Rows from block 3, named by matrix and row number. Rows with one number belong to one channel. Each number is 500 + 40 x the weight over its row's rms, rounded and kept within 0 to 999. All counts start at 0. Numbers have three digits each. After the name is the row's rms in percent of the matrix's.
# convs1: first pointwise conv (model.blocks.3.convs.1.weight, 192x192x1), inputs 96-191
# convs3: second pointwise conv (model.blocks.3.convs.3.weight, 192x192x1, transposed), outputs 96-191
convs1.20 151:499500527495500504502497500500368498500498500499514465537501494497500471498501498514485498499500501500500496597537499530508509499498502500524502493500500505506464517503497500487495481503504491514477456498498493503621449500511504507501489503502496508443538500518500507508500531496525448500
convs3.20 166:499499438540506510477499476500500500500508503498500502519488506510515500488489538514589500481486518508500500505537500521130501525511508476499511499504571505500521503456453500500508500497433513500499498517500498476504500459497504520494500479504499444492501500503502500500498499500495499500
convs1.21 126:547505500500512496498500499484543491504498495498491498435161503500509495453498500499584502509498499508495499387507479416365466494488521458501500501500506493512502500542497476499527543501511618516500512475489605441500490501500512511434498497500500502500501500489507527504498499501506500492
convs3.21 124:525500496501500500498513434499469462500410499500495502497474511439494501477498500504683506515520497534497495507489499407301504508500501496466502496499448507496496500499569497497474485457492499513496501506508502481495424492496500497507531534491500456446509505499500497476499511497467501502
convs1.22 075:501500497502457500498497612500524494500690547502501500497597500500501499479484496500470497501420501515477504432495526495501482513500500501510479419501501536505509498530497510500505500500494521500480528490547500501504500486494500509579493500556500494480501500497507537512534682514508491495
convs3.22 069:500524516503520493501570572497529496500457507510540506500446543516500533481537475497510499429594500503499500525483504457501489500492557496506502506626548503500526458362670505487465496492511456493498498508495495489521500503480515490501552500499503500552504493561500494515479493502516494489
convs1.23 078:503497500500535497395499500501533502502551529522496500499560500501502504500409496497500495500280515500493505497507501501453500506507490512506499528525501524500499500485613451431499525558437499503500503494500510504509551496486594532500500465487512511509498498499512473485502620498517515492
convs3.23 079:505507499493491443475503342479526499461491500561478500522498501525507525500502497493611493565490499433500514503499510505499523478495442499500499518487496501523500523503493489500473497501546510502524488559514488479480500529481507500498478503529506501481594492503526499508525499508512497499
convs1.24 042:549520505499599506502500476556507502508505491497502504512498497443498508495500500503499504507501497484486504483553494489493510365489499401493502479492501617503502514500497510501496501505499500376503512503512504531500587501505506520499500478490501499531517500498442385467488499499500521598
convs3.24 043:509468500506492501500467500501500505600533390501541535504502488481487498500497492501500512433715506496501501520501465449500456498499500493500498499498498509527526484474494527499506481446457561527492500632500500547496499484500499499508499392410492481491527494500489494500605556498481498497
convs1.25 079:497506495462493505500499504513694499497500485500500494500551501523499422500484458510505500500503500522500441495489467465511487500321500500464504513502552478506431499500500494479505504500499466398494501475501500498499462500440500502505524501505466496522500504487483497464500513499448502505
convs3.25 105:528503504499528532497488497507503498523479502507493523497482502496495496458500501500556500504506502501501500502516490491505500508833500502499431507494672500511500500584500530491610501498500486478500499500489507632500505493507497629502502496566505476518500487509489501496500501500495429502
convs1.26 129:524501499508501515480500475499494503500473499511500500501501491503501566500494448500497501504500500440499494498924500501495500499500501499580501500500472508515423500418499498500499501537500486499483505489502507373478500508511500491500499502532500500501515498505500520500502500499478496500
convs3.26 088:499502497502505658486513500506499501677499500500586342495501603502499510460500500500533500507501501491509612500500505498502497496497428509500493444502501500492548508500500532502537500498514505373496657480541504511480502498498496502500460503500498461519500577500553499500465501514529499512
convs1.27 091:500500512500485500423469471519522500514493504502585499500500511501479503498528500482491494500501481508519497520500499489486499464492492497497615445421496506534501472543499531504484504484578566562493504496500485818473489499582500507503525516516479480500503499504557479520449510472496501469
convs3.27 084:560525552500504457504508712500550500502501500524508541500500581500555579646488507523510494503507500512495500399569500501488467509504485505492391501505510469500500500542506500502501562375711424500543503501501537502523506502498500508513506499543497536537502491476476507493499517501475493493
convs1.28 107:502504501502500500384500469499499501547523500516547551447500493624495497492471500500502495489496496524479501501504498499498500500502503513497508509495551494510631498501501507560499545500506501601530414394487502557555502452502507572490509493504500501496500590489504494461471512504585502504
convs3.28 086:499506500499493502516500500500486561431499512493510430475519493525503524498500486458683458539500500505501369485575500500509491511478462482503397501456497488484509490502405466499518490498302555555501513499475500500496469500485519456494495500435500500399496485496496500543499501481500499479
convs1.29 058:532540500502454499557500474588507498495455491499613517499498581500494504572498504517504501499621496472500511494509522513580510486490513499502501500375514495482691633517363496503516500500500523501497539484502500500501502503490480497500486436515483490480500492508500571500506455499500505514
convs3.29 070:485506489477497498499508524511522502498500442490505501501481500500500512519567513500512499513474525517517500498500504851259502501501525500505509523530500507493507500494498501493451504500443513398498502511479452493467501495544534501576500526479499540501613480489504498505480502496488507470
convs1.30 257:025498502500501501501504502499514500499500498502484500493491521500621500501455503503501498498498500504500502500505495500500502500515500500500499505560500500508492500500502500490505503499501498503500500496500500488500500511495500508503499498499494503497472496500500500499491511493500499500
convs3.30 273:496493493541570494500493501578500604511533517489502495500501495457500571609490523500500500461500556493478500501561549518500500467502500506500500498479551541456681567517488487501499500499500542500532561553500464501500438526604556506490499500500500500500515610500499500505575500575500503500
convs1.31 068:500504506498503508517467497500438451398506494501500553484484505508493500511500522503498478478501490503500500498509491498444539506498444501497501508481501598494495500505494514472505488375460500493511497443508520508504489500497499500500499557541499491506512533456588497500500501433554515506
convs3.31 064:497499495529497498529803501528504470499573509518405538499438504492498500500491493498496495502500497497463538466495426524499463492431499496512501500545506494509500424514482422498508508484518443501489505530502491589544493562501502510513500478494487497500498500580500500495558635497501511514
convs1.32 122:516506507490492498498384500497483500499435502496500500492509456506500489498500310498500500495500470496456494521494460500501495506500477479486461499497536501494558561503515501500490500500486592509523499547488500500271489507500495513461422502494502519491500530496502487513500498501500501500
convs3.32 095:633466488456529517433502496451507494492489514500508493491521429522474472489538500447482499506497516537474501552500502500504500509500506539669545520493482500494523446504507487488499510506463503501506498499515515497483470494498508499496453501499537500526507503500597505546498561531494610500
convs1.33 089:498508497498501571496465501498519576499502443540525500816501498499483499498510498499502474502517442538517515521466508500611540402514498526500633495506493480495518541363448500500503491499503502484512489511499489428481489503502500500497498497500495501497496540497491501500504498562512501500
convs3.33 096:479501693403473505485500484498524510458487500401471415502510477497474512500499500480499500497496495385499438408471500495487511438464500499497500505500500494539510500496429519462510501488370506501501453500489420500499517499423484529499494512476430502418468495520497497502495506499516496485
convs1.34 092:514483396518500497499401500499492490500509500501501702526547487500474492501472499498502506494507500500572489498498453500499504498504483492472502611528488507500452336491520500506585500505503526500470501500511497524494504513587503469501501502442500523524502480498501500504508505499510519500
convs3.34 074:497543494379498453499475500500498409430499487407502438503493474416499500469541489510502394502486499507518495492505441497500507497543431508500501500496519464497504499502485391454500506501500507517504500508500463427500499529502503499516501499501519511509500483377448501491492499500495404485
convs1.35 057:500517515505502498501493644503497493428500442591507501498496459472500523501500514239500519505471500496501513500516474481405522488494473494418467506500500487491500503503519524496493564500657496507512483492501485487503458501500527494502510500518494503502477443522497507497579494501559499523
convs3.35 052:563498500494555427499500541500497512497487498526496469500497499483498496576500499380478499499494503500500490496512496501675549500490500514500453499508498491509500539491504446521500549512500512483565528502365497500464500506500503517500483510495502522507473508512574496490503500504504539491
convs1.36 091:498499510554502500504502488498500498498494555495478560498497489476503470497327500490502498497500514513542503491497505500512528499518518505512506500470499500487462501433513495502512522499512500503512496399497459504500460474490494497500543504498474500403502554499514499475508791489500533530
convs3.36 090:506342530500500498511527501501490500487505506545510542504500520488501496492590497483503499501502482500547495518531499510497504516503482500495501395502529501505495528568454494496534500500501472491503500498501488489470527498500503494519497444391493525541499517500505501537506514497501556498
convs1.37 108:509530492534542517195435504607495500495500466476503651410501465509499500500510467500497500505519507450500378501483471492448470473551544681502511536499425503501507506499469497499501513503486497501502497517493496488500499500498566481508518495523503500612501499494500495496477500542438492500
convs3.37 097:591487492499500502500500514500482413561471486511499499500500501511497500366408540498496346500500484484516470454502461528500499482508484366524502503515510505504500496522499482499500502543508499493501492500500487513424502501427499501519500458537497489534499500452492502499500508502503499516
convs1.38 099:500491499503500498469509527500500500498501499500524496543474467487459494481504522500504499499476500501324509603487494502498507513440512484554496501506506546605562498502508502500498531434534496483490500491472497507485508498521486538492501498500500501480453481502492499496307382487486499502
convs3.38 106:500667500488461516497412505494413501501504490456501468505472548500488500499517500501500556532501506502532494500499514503488499518430501509500510500508484500491500463596499506459422495500503438473517498500501500501503555500501501835491501500530470510508503502500490549499459501488486485501
convs1.39 121:500499492495505506497499475503515500507622503499484492483480493492528406503507573502499484498506500502632499502572517590498483483500509512515499491511496494439526498469472500498500491480441512493490488501495500623500476512506522500516501500506501504480505501474500478500453494500495508529
convs3.39 104:497526496500484504509524493497507501497446507501501500534484568508496569504501466502512500478544496501483550501497489492488496500488495601489485516510505517496500472499503489491501488517492476513488500503516500506501588498500499612511512491510429498500514505500511495500508484517505503533
convs1.40 049:520499597510615608682501507513503502499500484478672501568506501513500499502500502497500500426504501499497557501499450482494518231513442518505533499473504438531501500500520500497515478504488495412496542492502525500505503498482526485502501479560500511473525473396478502498496584516500523500
convs3.40 049:557492500498520505497498501498500497499244513501468502474452486499514625501542501601500499494407536508500500502505571482500534467500505492497512496509510503460503500590509500505500469500500502502505500507500500429501508500499313499500494505499527505500510457419495389512518500485499499499
convs1.41 069:498492502509496501490503516491559499498486492471505502501484501540487499502500486500489501505466502502502480501500533423479487502505503486500507500497492527568521499516484527473507500500499485500499514461503516488503501546499495451499424460508501501499484518542503565496527499527533569508
convs3.41 113:501499461498510499497463496530458500459541519501500492514500519499501500500500435501513415520476438502504506426500533510486515500367501494500492500421503501301457472506499499497500495499476500529496551501500500469526500452500448417497509481498500517460528507502476523502566511499506475500
convs1.42 095:502511512500438506492516533500528500500480485500499500505503506493512478500500500500493508499510548499500502512500500494494511499479501488497530499548489500467506504413501454497496502487497500500500453500500485450500503505503488495487529482500599495470499490500462491592500495498499496503
convs3.42 097:431500503490499495508500498480507488502523503478498517499387505493500488503498510500500491500495489523496498499569499505564500497492501494503487436495495502496506500467499497500509500513457501511501528519472493420494497518497496499504456386438500496501482500497496503490499484438307492457
convs1.43 075:500415497499501494498500500499584447554499500364495504517503516498490506480508497438500500507478501489510490488536594499532496501497409474500500536504516499451646394466500457518489504500499628499496502503495491430522510500533481485500529497534477510509477501500464490500496499510500503500
convs3.43 082:519492489493498515461506533545494519499500378500543498500520503506500490492359475526500503500500499490500500495498490433650493498510496501499586497459518500499500480500499500472527498525522508500483499519500498497559516482499454490518437494479499476536499497498486502500504475522502515515
convs1.45 119:501484474500502500500507497500471528519520384471500508467499500501495535483500500500505477500483487500499590502495498497473499499466511502509543499505500486499486492498500458513500493477501704476501497500506498500508500499498490500629501541493504500501499502496500499499502519509490504500
convs3.45 082:512493613494501503499512505501618502508512493503501503497492490516487448500530520498452511484487499501589492499562356489545502496498590501496503485503510503527503356548473503520499501566500466473470496542500417553501493462504498470382545501568502500466457500507500593473499506501502583502
convs1.46 164:500499500498502500501494499488500549497510519500506499496482500499497489483504488508500500503488500496505507487426483499501606501496495522499457499500501503492500497515527523499525495500498500504489473500500511500548500497485499500500500499496500503530502311093504485500500489498494468500
convs3.46 105:502498515517492500486486482503499531487500542490499505499482504500500504454502500498501500500501500437487489526471435511499494544499500500555440499496498499500498474510500519500495504506494497500497500484500491498557497500501499501430500724486503497495515515815501500500440502535501501512
convs1.47 090:499500516482501500496500499509494442500483721504501754524506500500496500460473553500594500479466526436511514502504501499502486509502475451414494506476475500432469523495500511491494483500499516469471482492511514514561515583512500500495501423508499490500501500461500510495496452513516495487
convs3.47 089:460265499481515500484502505497503558509473508492488529479506502562536500504500574506493474499500516502484486555506479463263502513503493522500498509476502500503500490552509478552494550605534499508491499473499508500446513496531499497500529385448500495500487500522503500521554505500479497466
convs1.48 127:500539501499499500498500529468530500500473498498509502492508503500546553497493550502496499501504500669477553614508502493466489336501497502499534495508490498500502500492502504486511525501499509496506497500570503655493515561501500503507482503552500468499500500500497500506497497499501501499
convs3.48 098:500506497504500505496494508506517486506500518469512502500507497516499500507501558506505499616500390392748500463495555478499500501502500503500499502510500495485503474516500514500488504500500496537474500500500499470613501494482499500507445482482514448531496512508499504500484501509500443489
convs1.50 147:493500502499499498507492500500500506603493500497639500499510500504502500500500499502500499494474500487504497492496519523500503491488499498503500494500505499500377512492501500433496498500500512504476498502502560502501503481534494509500503502500498495500500489500519535500500494500500505502
convs3.50 084:499499494446409511515497463500523520505500521500526498546519500492484510512500502478516525498508495500506527502498500474514579501500504504556600472500500550530500502500498512502495509488552460372499503543566495500499500493499501484495494500495506503481568581393504489497493504505513443568
convs1.51 099:618502500505500494512524512572496529502467502502519514491499503513433489502483499498498503498527507501491496500497500383499463507500503500504455501500559500477526492501491479501455491504478510484493502338506512505496499566510500443499500491529498528491503477481499501500500498499518490499
convs3.51 135:503493500483500500514493493500500514498503503515550508502491539502527510455493460500497500478457500501499473495483493537501515500513512499489497506516498505500388486498499498507483504504500530520500499505500500520556501500500511501509497562504527480499508443499499512500499506500542604497
convs1.53 039:508499489504511489495500499527500469515522497533532515475517501519509510499500486500513501508499521492664485502503413502513542534501501500490500524651478587514499514499504501455499525500524499500490500396507362415500558501521495498406500479456369512501500503425500579490514520498564497491
convs3.53 046:508465499467500497493501505643494503532517511495513521488606404516525489512318500487474496500520466484435418522500490513501527446533483561503478493500498496500500504548491502484517500445457508473476488472496441460449505475454490501501500486498513503471501444590570500551481507462471396496
convs1.54 104:529487529422509501496496502498478502496528504505540544500507501486558428500508451509309500510421635507500516499534473500501500502500514592439498496489414527467508438503495496616499504498497496483524482499517498529516502500579495500635497472540500556512500499514513499500506500500538480511
convs3.54 145:479476594499501497496499507500500491506560500499497507500645501489480502282492540499239448476504497505499493505510499505649496499490479504522501503502508490501492525507395506496500509495550506497497598660520536502501503500407451499500500479500511494500502500507505521503501491499461509525
convs1.55 082:501500502501505500561592505500655497451516496496536455489507501500519600496471501468498500473548524485552502500501505491500503500502408434406503497431507500496540555492540505500462501500485316514463495500500494502510498487500520501500545500501497437500459504509445500498507477505467339500
convs3.55 077:500549432546496478499595459499500523499498500540499500500486500505500500506461544497483433574499499555502473502504503501463498488497497492602499603680502539520461500474559522494484516500502501500506496428500506500499428501501498501525503464499494500503505488500512505507504500498505551545