{
  "train_examples": 26041,
  "muon_scale": "match_rms_adamw",
  "momentum": 0.95,
  "ema_decay": 0.995,
  "max_steps": 9200,
  "warmup_steps": 460,
  "weight_decay": 0.3,
  "adamw_weight_decay_other_params": 0
}
Rows from block 7, named by matrix and row number. Each number is 128 + 32 x the weight over its row's rms, rounded and kept within 0 to 255. All counts start at 0. Numbers have three digits each. After the name is the row's rms in percent of the matrix's.
# convs2: second depthwise width-17 conv (model.blocks.7.convs.2.weight, 288x1x17, trained with AdamW), a 17 kernel
convs2.0 080:170201185174148131173119147146110134117096135144132
convs2.1 074:132160095144069096073063108139118115126108099096116
convs2.2 074:088105087139183107151143092113100166112074086105118
convs2.3 136:120138135148146116100101096102068110090088104088065
convs2.4 130:136156124100124107106100077111066073086104099095141
convs2.5 069:106105117145083126087148127105148143159125170167208
convs2.6 073:165113140128098149152145165121119144152037167144161
convs2.7 074:127181100128103181137105183156160154117095113077114
convs2.8 097:038067117139133124104127106136114152123167103163131
convs2.9 094:155113104157148135196149076095173124082109162132126
convs2.10 086:066117184138094078076163121092114138103110124133133
convs2.11 078:139142142150119124115159117104046123084081085104094
convs2.12 068:166112108088160174084142105132075118124092077161134
convs2.13 089:108103123106139161131077102106042091162107143112125
convs2.14 105:218166152155169100127159139100124134127091114107111
convs2.15 259:136146155163159173183162178164158172148150136139143
convs2.16 085:155160142127164081147134175128070068097106151148127
convs2.17 086:150157103124128117162136181070153090168112140164179
convs2.18 074:148165160121160144117134170123181130185143124136198
convs2.19 073:057127073142144132154100143066125142134076112123119
convs2.20 053:103130126087124131204118091150072168166134119159122
convs2.21 101:207183125162111178140177110130128136145127120138100
convs2.22 111:114074092137161126122049100086112112114134082137123
convs2.23 086:169167163071140097165119116155111146175132172116167
convs2.24 064:092114132149185107120198142115127168107179152095119
convs2.25 080:096105113133124126146161140173145185154148193184141
convs2.26 076:143243131110130138131117122156120155107134104153137
convs2.27 187:137110102098109073105070090094094119089097085125119
convs2.28 082:121117071139110077084093118074111166160129136128085
convs2.29 094:109138151099155135105049077072109148128118123120163
convs2.30 107:085081050100112112114157156110125124121151099100088
convs2.31 090:222123159128168146140118118160148166154151096138127
convs2.32 084:149094139078150121158115118123118193071161114076127
convs2.33 077:125121163151116122122131135079123154207184161158098
convs2.34 076:175165156193169132160140085131130119129151147177100
convs2.35 084:104134089202148105074124115071100130114104118101127
convs2.36 095:141140163157121125181148115131124119101067080113061
convs2.37 058:186123152151157096157131149159093139144118172080183
convs2.38 068:165127143104077123192109171102141156116085087131161
convs2.39 099:089075089091132132112090159165163141163129089116084
convs2.40 098:122079087136146122091089078082117161146154166164148
convs2.41 076:149150096111160097121140203144124192153142163153145
convs2.42 130:129172124126101142128113122157183144179166177144187
convs2.43 077:167078063160145136091156074149138091140110122137117
convs2.44 077:151041159137137108103111126145108112134135105100062
convs2.45 285:153138157157158163165173157146169174157163155161154
convs2.46 092:121114153162111131082116095076118078161128095124063
convs2.47 055:110128103122110176106136133079098114117054079158157
convs2.48 067:126142152127177119137120177160142095170080075174147
convs2.49 077:168175154088170132113126086097121182133151160171146
convs2.50 074:129120082149100143071089157096102124132065116131081
convs2.51 079:155165109140070142130082122192113142116069108151131
convs2.52 121:111095092114114081097071092138144170188104142125137
convs2.53 085:077114156106157101086087091130096089151171119090150
convs2.54 049:155121131146084152103123113182113169096114207104140
convs2.55 128:121088079089105109095138108119160158147161190165152
convs2.56 064:188150137146131134119133111087140147050113110108071
convs2.57 107:138128175082143130111136149173100115186155160186150
convs2.58 074:133171117133132138095145225158116170111162118145127
convs2.59 094:034099097124096130142161099131110137133121124134183
convs2.60 093:120088185091171115116154136147180165179158144138126
convs2.61 075:181130158157094143134173089126181166148144114171159
convs2.62 089:064105088159099066133117093119153123119139172114160
convs2.63 081:163193154116162129162118080125146175126109164094160
convs2.64 072:132169119086167076165174089113120119132129071159121
convs2.65 123:114116128108120095143084112070064101103136142190142
convs2.66 078:071153146118094119117162123165150193114133154186114
convs2.67 186:104112109097077096091117117115083093104100080082102
convs2.68 080:181184129154159148125123095133160126122114105065178
convs2.69 091:121099158123164128088145152137142205178136146106080
convs2.70 061:178110126150182182083147119088170133148108106162126
convs2.71 064:189169165123133137115119161073131143145111193151153
convs2.72 081:140136144171107137171136118110105103212149070116117
convs2.73 183:126149130137137145133156129100088089063080076079116
convs2.74 217:166143146155151153196178157155165147156142151160151
convs2.75 090:112105089089122126122072111118116123171214142142139
convs2.76 076:151139096169123140166115134131143194159082114139194
convs2.77 109:060089132104117059142070117127138149108112141122103
convs2.78 104:109114066078140128144128177174095178132160139124098
convs2.79 087:111125171080095135129096083164120100147101091064121
convs2.80 164:073096093058106103093114138152157139153158154158137
convs2.81 049:078153125125067191179143138098131121160113132098152
convs2.82 079:118103194131124157096112110188188163108115108145139
convs2.83 079:120141165142103107141160126119172098106071109137049
convs2.84 085:111128100150090160073117132152111174139060078122127
convs2.85 158:104133106092086090095054075092108117114116110126123
convs2.86 085:101151116108126161101117202214127118108118135137135
convs2.87 053:102129159128113192113148092068143124125061150101118
convs2.88 068:090105139201107147176131167141161157137148099148167
convs2.89 125:129150175100122065152120115106099075080097099110155
convs2.90 078:091043123135093152087086148095145139120110100145118
convs2.91 097:119148108150167100075098102102126117078194133119090
convs2.92 079:111067178144128099134150126123089143105092141084067
convs2.93 103:117153138120117111148131136168136132165105080042079
convs2.94 087:113154151142170172148074045103105140119124140122113
convs2.95 093:088165132127102107036117135154128162163124155156122
convs2.96 085:064160048127155119087170125137117122132113124147099
convs2.97 101:107112062060160150135134150164129136164113158152164
convs2.98 100:138129121198117158149138135180162120163120138118201
convs2.99 067:131095089136108082115122150055138166130171105108085
convs2.100 070:078095096119116112130129105096082131129112062139065
convs2.101 095:137131108120125063137085083080136093163102156122079
convs2.102 067:096155080099141125109112130125111113098096074144050
convs2.103 070:155115188119142108170102136102127204111112160107164
convs2.104 120:080053087116113124096097079117139143147125152098154
convs2.105 079:100141071130130075104171146146097099130071137084111
convs2.106 091:117144173155146111112133126161132167153194116202136
convs2.107 065:124100200115078164119159168119101162080124133152126
convs2.108 088:114156137145153108127149184144188127119093104084067
convs2.109 139:119111141110124132166181146199193132149156148154109
convs2.110 056:152104089175140159130088121113215163128120146108134
convs2.111 115:106100118080113080112129111110073069091126122119081
convs2.112 093:089106121102149109128140156119150164129127123206198
convs2.113 118:134129133111152126098113123084084081082211143129119
convs2.114 087:050123127099127159130125144159140152055101136132091
convs2.115 133:158165143175180148187136128181119165144155130102115
convs2.116 096:062099128104098125149113134139117171150093160139199
convs2.117 090:090169162119124151119140142150113172191146158176173
convs2.118 082:149157174094119183114095141129196106108159104163120
convs2.119 071:109124168118167083115117069127120116072074098136154
convs2.120 075:137155183096128070094090068139126128084120103111126
convs2.121 069:116155090176151084112127188130145084086147091154139
convs2.122 084:099103099109085062112076103162169163144122127149142
convs2.123 079:136077165068122139151068115106098135101091086132125
convs2.124 116:116152138152154163097150169123159167206162158108125
convs2.125 083:122174115121156144125169114089098118164096100074068
convs2.126 057:073105088084094139067113113124129151119105093137080
convs2.127 100:097148135174115120122105122166186047132161144116118
convs2.128 066:148099111111092096095076089122132094122116100204138
convs2.129 074:098096139079128113096120118086108070181082096126140
convs2.130 081:151167159100119077117126099164183098116142109087079
convs2.131 151:102119066116068087105123072085097107135139136133143
convs2.132 064:148123140132143122093112038134080128085102128083128
convs2.133 070:120158195148147157115175155150119097153168131150182
convs2.134 063:197191139161117140140109176150125168132092150147116
convs2.135 095:105118075074078078121092126144150152081135125145156
convs2.136 074:115112127104121076063140072164149099078139103140138
convs2.137 090:149109178145057166119120168148077142150103106133158
convs2.138 093:102094060085118103076112118120178123115116170145147
convs2.139 086:104117083126107103145038112138100135144160154155091
convs2.140 052:069142089124145153161112114154153083147081182159133
convs2.141 073:193145192124168110119129168109147086146147150148094
convs2.142 074:082126200095141125137144138106198112108100158103134
convs2.143 118:087139137082117134091088073086124137145175162159157
convs2.144 069:097106073119101105072156129140174125111073161148154
convs2.145 150:127146120166155138119139111135101085073097062088087
convs2.146 069:172136147159105174140117146184099112146153202129143
convs2.147 123:137137119159141193147127176130120054070126140137135
convs2.148 112:103088111078100187146096126150126157086101110085101
convs2.149 082:088070107111143137171078119080101115126085119096100
convs2.150 088:129168122171181104158100140129114121131139065064116
convs2.151 099:107115102107117114126082123088154085092122054095093
convs2.152 074:159191094176154088145126149107094102151177100123139
convs2.153 073:034141158124106098139120140114140118076108131083141
convs2.154 086:118122157145065104095148115119126207137139184118146
convs2.155 086:173116101118107109113111101101086119075162197161133
convs2.156 070:072112141076124129128092128080138121157083131097069
convs2.157 063:105170123190160109171094098168096131114158148162155
convs2.158 083:141144080095058127120125210127122104152147133132143
convs2.159 323:110103091098094094084091091080083097105109112105109
convs2.160 094:136134126129149149126124129181161142229093122150112
convs2.161 199:160159156147147147152120102095116092091114063085082
convs2.162 081:177184130135111147141122177100121153131155054153145
convs2.163 083:112120100127154155096181061122175136166095123159102
convs2.164 134:106144151137133097163159163158141176161117163190174
convs2.165 072:075097069150158132124107157107142106081167112082143
convs2.166 098:084156135123156169173146150164121164146111193157094
convs2.167 078:173144125142162176152081150171139179135159141167160
convs2.168 071:195146191151151162155124164093106148136094145126153
convs2.169 061:135150069144105110108136148143110212102142172113157
convs2.170 104:118122084094118129128185169169170151129152154177167
convs2.171 108:175173164142176148120157137147176151166142125162084
convs2.172 070:148147171167114116107101183165187165128144153130167
convs2.173 074:127194103101163162138140091113080126188166124128135
convs2.174 132:084044091082126088100116110132129140142121111108159
convs2.175 073:074161096101131200115129106099089095129081124136119
convs2.176 087:138192175157161167136129148126116105094180176119116
convs2.177 085:135154109113108129106101107063076124112165184159165
convs2.178 089:148118114155101073119070133197164142129124160159105
convs2.179 063:135148128128129134169156109145127080107069144213119
convs2.180 106:148111139081065087069083112108121127111111084133133
convs2.181 093:122125139139126138119162131143191176174070081087129
convs2.182 084:082044106125100140152107151128091168101104137157140
convs2.183 081:105078116082112117055093119099127076133107111120157
convs2.184 065:183179109122134134181113151171143114170139119166083
convs2.185 153:112133161143127136140145166171167171177176172155162
convs2.186 104:076100095126140114125127125113121129153146174191200
convs2.187 071:105181149114147078115201124100148149114098083141140
convs2.188 110:114142144072104134124151064098107102099086093101086
convs2.189 085:123122116158140204143133192125135150142135079074131
convs2.190 084:098105100089163104136092181109109103183130180121105
convs2.191 048:169180099135148112135115124112164148097065116187155
convs2.192 137:160162161135170193150170146147170180129133117107137
convs2.193 089:121160120119165135200144161129165151178103104148175
convs2.194 227:128121106089100108086099103106067090099081096106099
convs2.195 092:124131126109090092065098114129185093116114067153130
convs2.196 112:224156147155168132122140145120126139068110126122129
convs2.197 071:074134168144125122083156108118098136070065157134115
convs2.198 059:129099122189085146112138095146100134145092167195149
convs2.199 067:095184087107082161161122072121141126147095113110092
convs2.200 216:108131118104121150153169158170182184174173133125106
convs2.201 094:175142169158140139135155175140075075099174135119111
convs2.202 081:092086169084097119115159129133083068091138095113140
convs2.203 157:110127096091099088105094098083099082080106119092104
convs2.204 059:082136167129072153138116069111138118125154116092068
convs2.205 073:146113182122212095131141144139150113153187145139134
convs2.206 105:112102128192211114098109144130118181115108141126119
convs2.207 101:098132172156142140185177182111129112184136131125162
convs2.208 072:098090130068152117117139150131088116182131066140092
convs2.209 086:156144132100178150083150116134115110095109075062099
convs2.210 069:154064103124119189151097153169102089138151147097110
convs2.211 094:149144119180176199135142176149136169122150132117163
convs2.212 086:202153159102151129149127168102153135155099182106155
convs2.213 083:072048080111112099104143101127124130139160116107098
convs2.214 101:148116132146151107186171133188154133133183177147114
convs2.215 085:117132076112127093120094048129114133140164159109177
convs2.216 080:078113103085125118152122140115065091084159151137079
convs2.217 146:152181178150173144134099146089096099094111104095094
convs2.218 077:175131111125204101112109144113118130149165154160189
convs2.219 091:210166125122110142142191178115153136156127145119119
convs2.220 061:150132164161115108162117178155176116131169169184152
convs2.221 125:118115150126115092097074083107101117065078093132112
convs2.222 067:184098107072157125085174114087113138157116132163108
convs2.223 139:146111154159114123129126134102093093091097069076071
convs2.224 068:206108140171146141100146153087111143113103183144149
convs2.225 075:091152131195083133164110115172093152153153117119085
convs2.226 092:117085143137121129154101136107137105120031165103093
convs2.227 061:076125146161115144154184132143130203118177129108143
convs2.228 326:101104101094081098093093081085098097098104115105105
convs2.229 070:068111080134119087179149097093120100112151090133094
convs2.230 086:146160159141111166158117181097135105064169167150118
convs2.231 091:113138132091115093088114151135158153047160105093097
convs2.232 083:091131159105160081109084111121193124135135084175142
convs2.233 102:128124123154158197171197165127140142124127104083135
convs2.234 072:051163101115146143101127122106172111087121139093176
convs2.235 065:138136116126170174136144154158068076133119131196145
convs2.236 117:181109098137112107131169128171142143145143124083206
convs2.237 079:077059103132115137075175096121156128107148155106113
convs2.238 069:121102128089090135118106141111176060083170089116145
convs2.239 073:133137082109084138150098128088160077110173079091120
convs2.240 070:134118090136161147152135047119102094077101151153100
convs2.241 083:172176136118156146084137158140194139135103185149130
convs2.242 087:184124172130140128124127133139184103189162180102129
convs2.243 097:129128107154116051111093083063088117146149135133130
convs2.244 101:105105116164097126094122132044125115159105068141118
convs2.245 093:137189165182111182137144131108086114140143144179136
convs2.246 124:122162132124163111148189157175170155177153164137155
convs2.247 082:101115151147102135112187129102047135181128104148131
convs2.248 077:127082124153155173115130191084149189120148111158140
convs2.249 089:141135187192169087098121109139135142160096140154169
convs2.250 075:115124119137151109143126123182126037097173164145145
convs2.251 084:153038115100100149135174092143127133115107135095095
convs2.252 091:133148117171152146129075109136084126074134096079078
convs2.253 076:121090141073077121108097171067157124113111165109120
convs2.254 095:131113135129124157125176209185099089134142098139106
convs2.255 095:152128146163157095107099070100114116091069119131076
convs2.256 076:138151113097107131133117131108136088155088136085035
convs2.257 076:098184092066110146180105138116126118142123098143076
convs2.258 073:046136133151151095144124112058094141137141104125102
convs2.259 085:163108050075170170119125103139141105154105130123151
convs2.260 081:074090108158140115140146114175138078150121144103061
convs2.261 104:138149146120111104141120106163156178155212123098171
convs2.262 094:113096128138147113075054130189171134163140139119130
convs2.263 079:106112112188148147172172140135177128167127131191123
convs2.264 069:140107125146163123136119132055126100128194151165181
convs2.265 073:129168149133095107141132068151124183112164140171181
convs2.266 115:114120124149110079141150192206166134131111096110121
convs2.267 100:146186117161155155105158093122128125107176146193162
convs2.268 088:156105137095149138124121162140164178101154170201153
convs2.269 126:125159138082150139122137116137095096149135174132220
convs2.270 146:142114140144163162169175149149109075079083106103101
convs2.271 076:142097145217168130141132121107177130123140150087161
convs2.272 045:189079106116182151160109129109142149164091103136089
convs2.273 055:140140168108162095176147198142139158119189134143123
convs2.274 098:145128110115165116094132161189160105060106125103171
convs2.275 062:096140123167168103079134165108147138101121059083113
convs2.276 088:137108189124168176096126103142080140160164130165164
convs2.277 080:172119187145166143088118119107120120138122188135068
convs2.278 072:099123106103120076125121109090157163141088194087099
convs2.279 086:145162168176159135124109185166127103172110173145153
convs2.280 079:146103104160141140099167121148118094054112182106163
convs2.281 089:134085129140100115139102149141129153182144119201191
convs2.282 133:155129118109102125085070083129073090095093093117121
convs2.283 093:077088098099162123132096092146118134144072097111075
convs2.284 065:188147160165164121135168114119106134138158146159198
convs2.285 069:160096179154155104166163166156128102179100155095119
convs2.286 074:047141122125120163091107147124135101144145129093061
convs2.287 093:154110129128093102101145184130205133092134150178118